A small image classifier, trained from scratch: activation swiglu.
Rows from block 3 of a small image classifier, named by matrix and row number. Rows with one number within an expert belong to one neuron, the router's apart. Each number is 128 + 24 x the weight over its row's rms, rounded and kept within 0 to 255. All counts start at 0. Numbers have three digits each.
After each expert's rows are labels from the 100 images, of 14848, where the router gives the expert most weight on average: "strongest on" is what is common among them; "peak at" is the part of the image that holds the peak. Only what is clearly more common there than usual is listed. The data: photos of arthropod specimens (BIOSCAN-5M).
# router: router (model.blocks.3.mlp.router.weight, 32x320, trained with AdamW), inputs 0-63
# gate: expert gate (model.blocks.3.mlp.gate, 32x160x320), inputs 0-63
# up: expert up (model.blocks.3.mlp.up, 32x160x320), inputs 0-63
# down: expert down (model.blocks.3.mlp.down, 32x320x160, transposed), outputs 0-63

# expert 21
router.21:150132164181150090114101115114127153103129177137134145145162108140153160116131141172149116141119092133123126128123107139115121108137154134102087120091148130087162118125122139145102147094112125
gate.0:175140103170141128095127156100137135128129133104101160106125132104139102104150136119103137149112100101137131144110136147157181129124113123118114116123145161143157115112159125091164140111118155
up.0:091110139091108145163136097151094120110135123158178095158134123148116113148110140131149129111146156151121103103147134100095095105165133153126138141139117092107106135134093133157093111150136100
down.0:126128121120124119141126124090110129121156148123128126140109150068136155148123109133111103156074137142124164057106163187126138118087115171162137093106128097112131140107149125168165141120115133
gate.1:097125150151157108135163095175121158120141156108117107080093144091132151201111138119101143119137140110159108149119116137148143131092138125152119116118147124138113154094146099093121147138131134
up.1:147158120134160099148151142102146156115113145117098129156112109113100131115161094154144128152105117129099159108130119105148101108156160134098103133092111131104104136127158129154124117149094101
down.1:130131128137121169107121146131134133131117123129140144120149111133161103095152130111112135137119084160122151172093149122131155157178141107135097158117125173146112118143128144075160176125109123
strongest on: order Coleoptera
peak at: centre

# expert 28
router.28:092111101135140104094152120102115141179114141155114119102135156133107120122146143178102155119165085151115138157095098179176076153118095105128085135147172138107168122119123142107119100142173154
gate.0:120143121122133112165112105130081139163119134144139084150083149101146111144133114170124134128123134147108147115140139147147113100102179117103113082128115128139101138122108162064118159096116115
up.0:132119128140085138073171174153157129131122080127125134126108099137055119116134167110131127140144150174133101138100150117142163127145138191173105113124125125129129119159126172176125107137150125
down.0:132113080159121158121162113112176095125169084169142105099105159140136133157124111126123160084186101125122145179140116121163142142116130075121126098100138095106135156133109176158128142147140129
gate.1:127131149138103158121119120101113140163125151172084108166111161129114122082120097130179117135145135124153076125195102121096125083122132150149101118121136164117129126131151130137156131129161135
up.1:134123130104149080111112127134120131090095132091151140109138153100142116160130150123097143122112128121101161122086142153144131196155150097083143157167119113162115125114112146136097114118101126
down.1:122110099108129102134119128131136120137112117140083133138156080111111154121099126155139122124110137127175110102106113142135117123139100152105192086136113150158135114138127136109133163161084135
strongest on: order Hemiptera
peak at: bottom left

# expert 11
router.11:152179092128107173175121140112110153095143130105133143070162141183109135095114156114091122121134133134169177106131136132114129101163100139177122117095109137158141119164136135150126128082117107
gate.0:093110142148114103167135158114120129117105108086127121164186162150061105125127115171091161162158110106132144097141162136110123190118139080174150125127113135134090146097130184173111128135094107
up.0:131115131136107087143133155156109121139094115138165133194171134162083105109183104156131145129164134126121148115144138133101121184167133101149164129133122122115097160120131181160085124083106156
down.0:162086103133091117152128123142133159111155106144093119135116086142128151122112145170142144131140146212074136134122121109102138123086118108113151120147160120137136077177138143119136140124148171
gate.1:122123109150100130171140118108106154107134110141125157139158147140096123140103130138162143152097130140150132165158102153135084171115107175155132099112129083121110119095119134113126124135120101
up.1:136143075101114189126142145163126139145136152121115096138166105130139172130133135117104129106184129093165148148131132144135161096122115115082094135166122094143151153113145158114143096113109129
down.1:136111113143146124105116121129123129114159130146180094136150107125147122100168123079154156087144087121118101121159135082103125109086167165154143130129088145125134163099109128055091115109118144
strongest on: order Coleoptera; family Milichiidae
peak at: centre

# expert 9
router.9:144103131098144145120121115124142163096120105105167093113143126131146129115099097116083135130166149124142118113075139133102113109180145126087101084126139152116143142118162126159115162145125108
gate.0:153075088156133120080120119145138098156094107071132112116100123150115135112105139122134112126091152134176128137141097193134147107067070092131146135116101126128133134107126136153100081131104094
up.0:163134093122162106143122166143144108127139092115145110120082129176137112174172132140114144088151114131137145085109134146144110168144098147172137119145080127119115148091111121102143113099137133
down.0:156151142134090151131094152113153104059128161136121094087130101119113130045150089099143124167124093135143109136122165141137133126163150120094125166121107154107098128143147104088138088135137138
gate.1:124150121072112137140109122105101110128144124179119161144129141132117161103157161106129163117107145104094131132142115125119131103185131122119130108170116193154123134152118139161100140130096137
up.1:140134120088135130133096118109110120150133136173118161132157130118129185090139167098118164115116153124091129122139116145126141103170116137103109108151132196151142142148121125147108137123106114
down.1:121132132104149103149105113169096113159105141142120135099113122164114154144140151146161148124145169186154121134152141110135102142124169122133125115155103088135142170106150140117142131088129088
strongest on: order Hymenoptera
peak at: centre

# expert 17
router.17:093182105116097147164123107156137145128132136104128072139112114114107141119113143133124149161150126180172115084113136109143110142159077112095156146134131102128170095144153134123121112105094134
gate.0:152104137114120115071190105095092102120097138123113119150118163157128148151131149094144152119106130142133141101125171152119084164092132098063161117124146076169137151125108144143128078090088173
up.0:147119158121115115129173142140101150131118119124111087136124129131124126142166129124126154155131155098140126131132151099121069135109106117090139126118118104130094126120143141116162113128118178
down.0:138122153103120130158109116172099151108130194115119147119092150177147116149111126079102110094110195155111133131111156162095079137100123086116150181141103113188142126134143136112118102097120101
gate.1:114107125145106081114132134123166142093134108130138120093145135166146096126165160110102105095100133155122115108094110161129105089115120146160134139147110105166108169133135110108152124119112181
up.1:118125121134123122108111124088156141122151132139141158081152134124169088109153164117092100134115121152119113119087109139113096080131132143149144151171128093157128183132125114138147113118136167
down.1:098137114142119081150127115162144127168119150128136123135130145066113155133122130077178127138154041099127151143145130101100156115142101152161165126157114135127162121134091116122092109159131092
strongest on: order Hymenoptera
peak at: centre

# expert 30
router.30:086164133108120139124187137081141098148125147145120138156108138157143114096138142138173153148149123121084121114104098147120146139143126108149124141140149100131119166153147120159127135144160126
gate.0:117117088141121137172106140104132110107141112126111138151166108173101099145140132109101128091122132092139107132142102129122116120149138167130125108170150141143119135145128136140166108098131145
up.0:124125105131140111183140112074145140149157129122115162168107140164101093131124117103089102110156129088110114115142119144116145097146112173132132120145140131128127165157089139130122109089141146
down.0:148098152120138140182133105178135157164151172119149148104132121111135126097125142146151127087142075158120151114104147147139137097161166105148145102126106118128132142114107134116152112173147143
gate.1:130131129127124145122172134146119102048119146091183142120102140159125099149132154127063112170130128149156135130078128122175160105127169136108128131133140140153135128131127110163126140132101092
up.1:091131116141178107074153141153121158125119146129111121097059141146157119148144117144106139103102111162138143135082166137167130138129131124126106143172155091129163118097137075157120125101159149
down.1:122090145115109106139144126125166113129137108147088127125132131080137127145139121125153140085164137143108139100144100134115119130143165106166172127114145141121141104099138129082113086150145131
strongest on: order Coleoptera
peak at: top left; bottom left

# expert 16
router.16:115086120142107125095135121153151091167134105137118081168154162152112119160115134153110136126090126137106099090159103086145122098144188113127110131122155098179100132123113162141132091133122127
gate.0:133129158132143113084140117088107186129108099147136115108199163108093134146109122072136116166136126119163097128136156122176133140113146122140152133165125089163099150147131142152154123103117104
up.0:070107126131109143160121153146113146129136126079114106179087141164133099083137163165111115104156123156090134109142145130115092144155107131141117106098144153154104109105175093124148156148160153
down.0:154139125139153130120083116153138116104131140126123125143119125159149123087123095124126174121133131152127100118130099095145089090088166154140121135115152147084130132146164150113151139134139151
gate.1:119098136153148130112094104105082159133112146122098115168101123109144157102106125118148091133156151135109138091080109160116107138102139167113113110147130139140115107157110153126157136146070153
up.1:104084150130132118130118070121143109140129121120093117110114129137169129133163168142142061142161138136092152118108117126108140135144115136108123135176111100121146126110137149140134078096147123
down.1:150123141154149159076117097127089124160112125139138153118113115141136120098132161129135129123128099100103119123136101120131106129090144158100164155118184118141131185151148135104125130100095109
strongest on: order Hemiptera
peak at: centre

# expert 6
router.6:131151131139114115160148134121121135131123116127109104137126120123102088155122148162117104109171156162085115117130097101162138111166156135122088145095109136172078097123095139105097130167157152
gate.0:099166134165150129158148153154128166115100142153123089083125113123155119119112108121117138132149120107184084147160103145116121116140113148150134093159140139113107134128077127085106100107093116
up.0:140130113162132074112092112082129096118141151142073127046097151109152137168121143125107141158107138128149117118143105109105122098103081141107159121137107135165126118114131142113135096101087087
down.0:131146146080138081113152123180137137121128146172106142106109094137151092051164112098105104140119148095140159112156100087148178114101153156148172148156098145133124131104130188128156134077138090
gate.1:144160113120162115134114135147140127140149133111097150149104144142134151098215133116100083122159132097127149141130135150091173179110128159100122158124167131118154147123124087177108123118137149
up.1:149163099133142141179125138172116125114167131128116136134091157119149138117214159094088072122142129087124149155139154121103162177094125159113126151119157147127138153141130086173113155107136150
down.1:131120120130171148145087102182130133131116125104128130104149088126080109140108133095145114119112152123109154125115140117139126138149105167143160180155117121173175121115109118119142090147128101
strongest on: order Hemiptera
peak at: top left

# expert 24
router.24:147164163097132138100146164108108115122132129138114085116136103145133096162077149143103126122109138081120153067104155146121155120134120083107136091130140103088118094140161094113107157078090146
gate.0:101102087098157124141120153098182096118131135155113122156144097144091144115164128129107121084117187122145121115160160126111116130131121120121115078100159125070121150129179175120168095157162158
up.0:082119100116136113154133094119110108097145083156134108102051080132094158126157094135093171119154147115130128160150111154118112138126108111153134095123132116139129126107144170155126114126178145
down.0:175143113074109169153076160144130155132103118144107108092141144131130149121130183158118143130131112136094115136164097092130122122155172177168115114111126128118135148101153090180078145080138158
gate.1:143129181108136103097127135143175138103158152119146171171133127123121169130109115162124162141142130100140147137120121096084124113151116141133081122127115130156086129181126139120088149164122112
up.1:101121087125130089151135134138065125147111110137113103114120127142126134100186144125094143112148098148114136130136136172187160100095092114137191144140147114095147128092120120155127134138204108
down.1:161121092108134138084139145120152091143127118119121167155132113116073100163069133115111168134134151153119093149142097157150107167135137114112165124118112128125150126117147128140163158136155127
strongest on: order Hemiptera
peak at: centre

# expert 10
router.10:165124100147122114127124098099084134149153100130130138082110099114120131164137155098130130127118118112150136115143078073103108149144133117178134117135124117129136121150130138123106149128127173
gate.0:137146168103081121144118111136154150121143136145141124122140108104112100077168084095112124136135110131147078135104093116155096104126131087102119127157188169105121133114147155112103137174121120
up.0:157162177058100144141123136116152134133150102145131106131116097115115133114169075074123097154140134138113116123116091132145095125141141095108088159144184120142106138111161105141130129134131124
down.0:132131153127114089127114071122153124112136132137143128138091165147091191152116127138137098171156140104175136079154135127122131111149125114135141168119138112091127102119104172132110121075154113
gate.1:152098124129119111133122129151179147139110150129167162116125107117151098122119147165110168112126140165114162143124131149139130149112078078119133197138116137148097091124164109147141165106174112
up.1:106156107121133139096106116128083160182136139130112128095101136120102122105158147092119119124106105122140110124135169121175117121164148137113130095132127146114163124139078140131106099123067148
down.1:129111107162139117130119144105112123114144157133102138113088090108146128132127131132122134085140171158122120139110155117107111160141155138153130138127143126103128133152141126101153083098118110
strongest on: order Hymenoptera
peak at: bottom left; top left