{"fused_qkv": false, "qk_norm": false, "inner_norm": true, "moe_every": 2, "expert_mlp_ratio": 0.5, "patch_size": [2, 2], "positions": "learned", "label_smoothing": 0.1, "muon_scale": "spectral", "warmup_steps": 220}
Rows from block 3 of a small image classifier, named by matrix and row number. Rows with one number within an expert belong to one neuron, the router's apart. Each number is 128 + 24 x the weight over its row's rms, rounded and kept within 0 to 255. All counts start at 0. After the name is the row's rms in percent of the matrix's.
After each expert's rows are labels from the 100 images, of 14848, where the router gives the expert most weight on average: "responds to" is what is common among them. Only what is clearly more common there than usual is listed. The data: photos of arthropod specimens (BIOSCAN-5M).
# router: router (model.blocks.3.mlp.router.weight, 32x320, trained with AdamW), inputs 128-191
# gate: expert gate (model.blocks.3.mlp.gate, 32x160x320), inputs 128-191
# up: expert up (model.blocks.3.mlp.up, 32x160x320), inputs 128-191
# down: expert down (model.blocks.3.mlp.down, 32x320x160, transposed), outputs 128-191

# expert 17
router.17 098 [122 120 113 140 114 115 126 150 150 136 111 124 123 107 134 127 145 119 169  73  65 132 178 159 103 140 135 112 140 165 133 151 160 143 101 126 139 126 136 135 139 186 134 115 125 119 109 136  97 140  93  92 132 144 130 127 136 117 114 128 129 115 117 136]
gate.0 105 [141  61 157 179  94 138 118 150 109 112 107  87  99 114 129 167 170  85 151 142 134  82 149 147 144 117 143 127 137 107 139 151 115 109 129 120 101 136 108 166 119 139 108 131 107 131 107 140 151 107 166 129 101 132 153 108 112 161 141 148 130 119 118  75]
up.0 105 [185 116 112 161 119 169 165 120 121 154 103  90 127 142  99 112 109 128 124 114 129 135 112 148 178 125 142 123 103  95 108 118 142 126 156 149 110 111 144 165 130 131  85  92 124 133  92 149 132  99 137 100  84 134 112 106  85 167 131 148 154 100  87  81]
down.0 109 [151 137 148 181 135 117 107 138 112 108 126 146 115 155 127 162 180 140 130 143 113 120 124 155 128 124 138 114  68  82 123 122 118 139 122 130 152 136 136 121 118 112 145 134 105 146 114 132 152  76 128 132 116 117  85 116 128 103 136 137 133 130 145 153]
responds to: order Hymenoptera

# expert 16
router.16 092 [ 96  96 181 132 145 158 146 142 149 154 144 113 102 108  86  96 111 128 142 140 115 125 135 112 120 112 108 150 100 145 136 119 132 123 116 100 120 110 141 100 168 116 152 106 154 107  99 101 133 163 113 118 118 140 151  74 133 112  89 110 106  93 106 171]
gate.15 099 [113 179 116 112 102 143 138 128  76 107 139 132 146 117 139 139 177 145 141 102 141 144 153 120 121 121 108 151 171 143 119 110 167  95 112 109 121 151 127 119 154 133 141 172 107 154 145 140 144  84 122 155 136 111 118 133 128 119 160 129 144 115 146  96]
up.15 100 [110 114 106 144 145 112 112 173 151 168 135 130 185 119  92  97 123 126 139 139 149 125 125 141 156 139 166 119  93 138 125  99 121 133 134 162 178 113 158 132 107 114 134 125  99 138 102 110  98 174 103 147 153 121 127 115 159 168 112 131 138 122 140 151]
down.15 097 [128 144 130 122 115 120 124 117 106  97  97 130  93 117 111  97 155 102 131 105 145 127 109 141 125 122 150  93 117 121 117 119 133 130 121 154 137 159  90 114 159 126 108 155 161 169 119 142 116 109 125 154 113 134 122 117 123 117 142 110 115 149 112 154]
responds to: order Hemiptera

# expert 30
router.30 106 [127 164 130 108 127 144 146 170 137  86  85 155  75 157 125 169 145 168 148 143 114 107  96 144 151 135 161 152  95 129 149 133 107 128 133 144 121 142 113 153 121 119 160 147 117 139 137 137 112  97 120 153 122 108 101 165 122 117 120 119 118 189 126 142]
gate.0 098 [136 166  82 116 147 135 107 130 108 143 170 144 159 117 148 137 153 138 150 126 132  99 112 142 117 135 108 179 182 132 125 143 103 159 155 125 109 122 146  90 137 166 130 133 130 122 123 139  84 109  97 109  99 153 122 153  83 132 181 157  91 120 117 102]
up.0 096 [133 150  72 136 146 116 115 104 120 165 139 140 148 105 125 120 174 141 116 113 114 116 104 132 121 133 100 173 181 149 125 124 118 143 173 136 131 136 150 112 146 152 149 112 127 129 127 156 102 105 100 115 138 185 108 159 103 126 199 124  83 158 135 120]
down.0 090 [145 140 120 150 164 134 140 169 108 121 101 133 149 148 100 116 131 124 131 142 117 103 149 189 121 144 146 117 188 101 126 132 123 100  81  95 140 172  88 132 143 134 145 151 118 107 144  97 144 143 112 179  76 129 115 143 102 164  89 164 158  91  90 133]
responds to: order Coleoptera

# expert 0
router.0 096 [114 135 142 118 126 125 145 127 125  90 114 126 144 160 139 150 114 149 155 157 171 109 124 120  88 135 163 173  77 121 155 121 147  94 134 152 145 133  89 131 157 130 158 146 151 106 140  71 152 153 154 122 147 134 103  91 109  98 134 169 124 119 165 127]
gate.0 104 [ 64 160 136 106 151 117 177  89  94 135  83 158 133 144 111 133  91 162 172 100 136 113 172 135 149 110 183 107 115 155 155 136 125 159  95  99 140 168  92 117 160 149 131 115 125 120 141 113 147 119 113 135 118 115 205 110 132 135  99 101 123 150 136 147]
up.0 101 [158  98 107 147 116 118 163 166 123 123 138 122 120 131 113 146  98 142  82 125 162  79  82 118 132 112 100 132 148 109 142 108 125 122 125 156  97 128  96 127  81 113 138 113 157 157 120 178 110 127 119  92 143  99 120  84 135 122 144 130 139 137  87  94]
down.0 104 [139 140 107 103 134 172 118 114 131 127 124 106 135 103 142 125 104 140 132 121 132 125 155 155 146 143 136 121 112  85  87 105 151 109 101 141  94 135 109 122 137 131 152 120 111 132  99 154 155 125 128 128 119 116 104  89 134 154 109 109 150 126 120 138]
responds to: class Arachnida

# expert 11
router.11 103 [151 127 126  96 136  96 111 144 115 145 138  90 116 120 139 122 155 130 154 111  98 117 111 120 123 117 119 143 159 135  91 146 178 142 110 170 166 130 143 140 116 119 120  83 122 136 171  95 111 169 107 121 112 150 114 100 105 115 167 134 147 130 149 129]
gate.15 101 [123 111 152 154 144 138 128 146  66 158 109 113 146 146 105 133 158 162 142 110  99 106  87 125 140  93 109 126 182 119  79 105 107 112 130 115 154 153  85 140 104 146 163 154 133 121 137 129 134 137 180 189 111 163 121 126 107 130 152 148  82 109 117 128]
up.15 096 [133 121  71  93 138 141 131 100 162 107 164 137  98 133 122  76 102 149 118 144 152 130 146 142 133 151 130 131  81 144 153 158 157 125 157 129 120  68 164  83 134 108  92 142 144 140 113 124 134 100  76  87 128  88 158 147 145  85 129 133 189 125 133 148]
down.15 102 [107  88 144 104  99 138 131  95 115 124 108 124 159 147 101  92 170 143  83 155 134  86 140 125 114 106  97 142 123 132 134 110 130 108 130 115 158 144 141 108 148 101 109 145 117 107 142 115  81 131 114 111 106 133 110 167 157 154 142 130 173  94 134 109]
responds to: order Coleoptera; family Milichiidae

# expert 22
router.22 098 [106 132 100 160 136 118  99 127 126 126  88 160 128 128 155 138 144 107 113  94 163 109 116 175 106 114 133 101  91 103 103 128 134 137 128 123 121  78  91 107  99 137 105 134 174 143 165 148 127 121 143 102 120 129 124 108 132  98 106 138 148 105 125 121]
gate.0 103 [135 115 107 153 121 148 109  78 135 175 154 108 143 164 107 142 178 158  83 104 134 179 135 141 175 114 128 129 134 115 122 129 122 146 138 142 175 107 126 156 164 137 142 159 150 168 108 109 112 140 139 135 128 141 151 136 148 116 136 143 200 133 144 135]
up.0 103 [147  97 137 113 175 105 131 142 138 140 139 197 144 113 122 122  63  75 197 132 144  83 125  78  90 126 149  99  98 152 148 146 145  97 144  81 119 117 116 134 125 143 146 149 120 139 129 137 128 147 165 108 137 156 119 130 125  89 113 112  97 156 149 117]
down.0 104 [149 176 129  96 175 104 155  96 139  95 115 157  99 150 107 128 126 155 163 143 112 111  85 127 129  90 141 148 154  70 177 100  88 160 124 102 100 116 138 144 112  82  91  94 134 128 157 177 179 143 129 134 201 135 115  99 161 142 108 150 108 154 123 183]
responds to: order Coleoptera

# expert 18
router.18 100 [137 126 108 122 158 145 109 143  99 125 145 147  92 111 120 160 168 136 113 119 118 159 143 153 137 157 133 133 123 124 131 105 109 107 145 147 143 173  73 106 128 128 116  95 138 100 120 109 122 123 132 132 134 124 123  78 141 139 120  93  85 132 171  93]
gate.0 113 [118 121 128 147 129 115 138 112 123  98  64 142  86 115 113 144 152  92 143 166 149 111 105 143 120 160 135 143 149 154 134 114 129  92 122 126  98 127 132 105 163 151 133 121 110 106 128 146 115 132 138 162 124 104  90 132 117 149 118 132 123 171 132 132]
up.0 121 [131 151 119  91 128 130 125 138 138 147 190 112 161 129 159 102  87 181 118  96 125 153 137 132 113  74 146 107  92 111 125 148 126 146 141 135 159 116 137 162 114 128 130 117 153 138 142 106 122 123 105 102 115 163 145 122 127 138 139 140 137  85 128 123]
down.0 117 [116 147 130 146 119 140 120 137 124 132 135 143  97 120 131 123 133 119 126 136 103 112 137 137 118 105 111 147 115 121 115 146 112 112 105 141  93 148 168 108  77 147 139 101 126 182 167 169 127 148 129 150 144 138 108 103 117  73 154  93 114 158 133 107]
responds to: order Coleoptera; family Throscidae

# expert 24
router.24 104 [112 135 161  98  99 125  98 150 158 125 104 104 102 144 111 164 153 132 156 146 111 156 175 146  88 129 130 115 129 117 128 137 191 130 146 142  92 103 111 130 137 118  96 119 120 147 107 131 127 121  82 118 116 169 141 109 164 136 127  96 101 144 111 136]
gate.0 095 [169 128 107 138 176 156 130 118 118 147 102 151 162 119 166 120  74 116 119 154 123 145 163 141  87 117 149 124 159 148 146 116 125 125 152 155 107 112 112 129 115 137 150 109 154 115 118 124 108 128 102 147 103 118 112 134 142 115 145  85 149 164 130  83]
up.0 104 [144 118 148 131 129 146 119  85 127 125 148 156 107 111 145 116  95 103 139 157 113 102 127 115  87 124 116 126 144  94 144 110 128 170 126 155 126 133 123 140 114 118 128 128 104 126 109 154  75 100  96 131 114 107 124 172 136 131 144 103 128 131 114 147]
down.0 101 [ 85 164 155 129 136 105 130 170 150 115 155 146  98 136 128 113 103 111 108 134 149 153 159 128 146 114  90 128 110 106 139 152 109 118 129 127 106 110 115 131 165 112 141 115 144 116  97 107  94 137 145 145  96 130  79  91 126 154 107 124 106 106 144 144]
responds to: order Hemiptera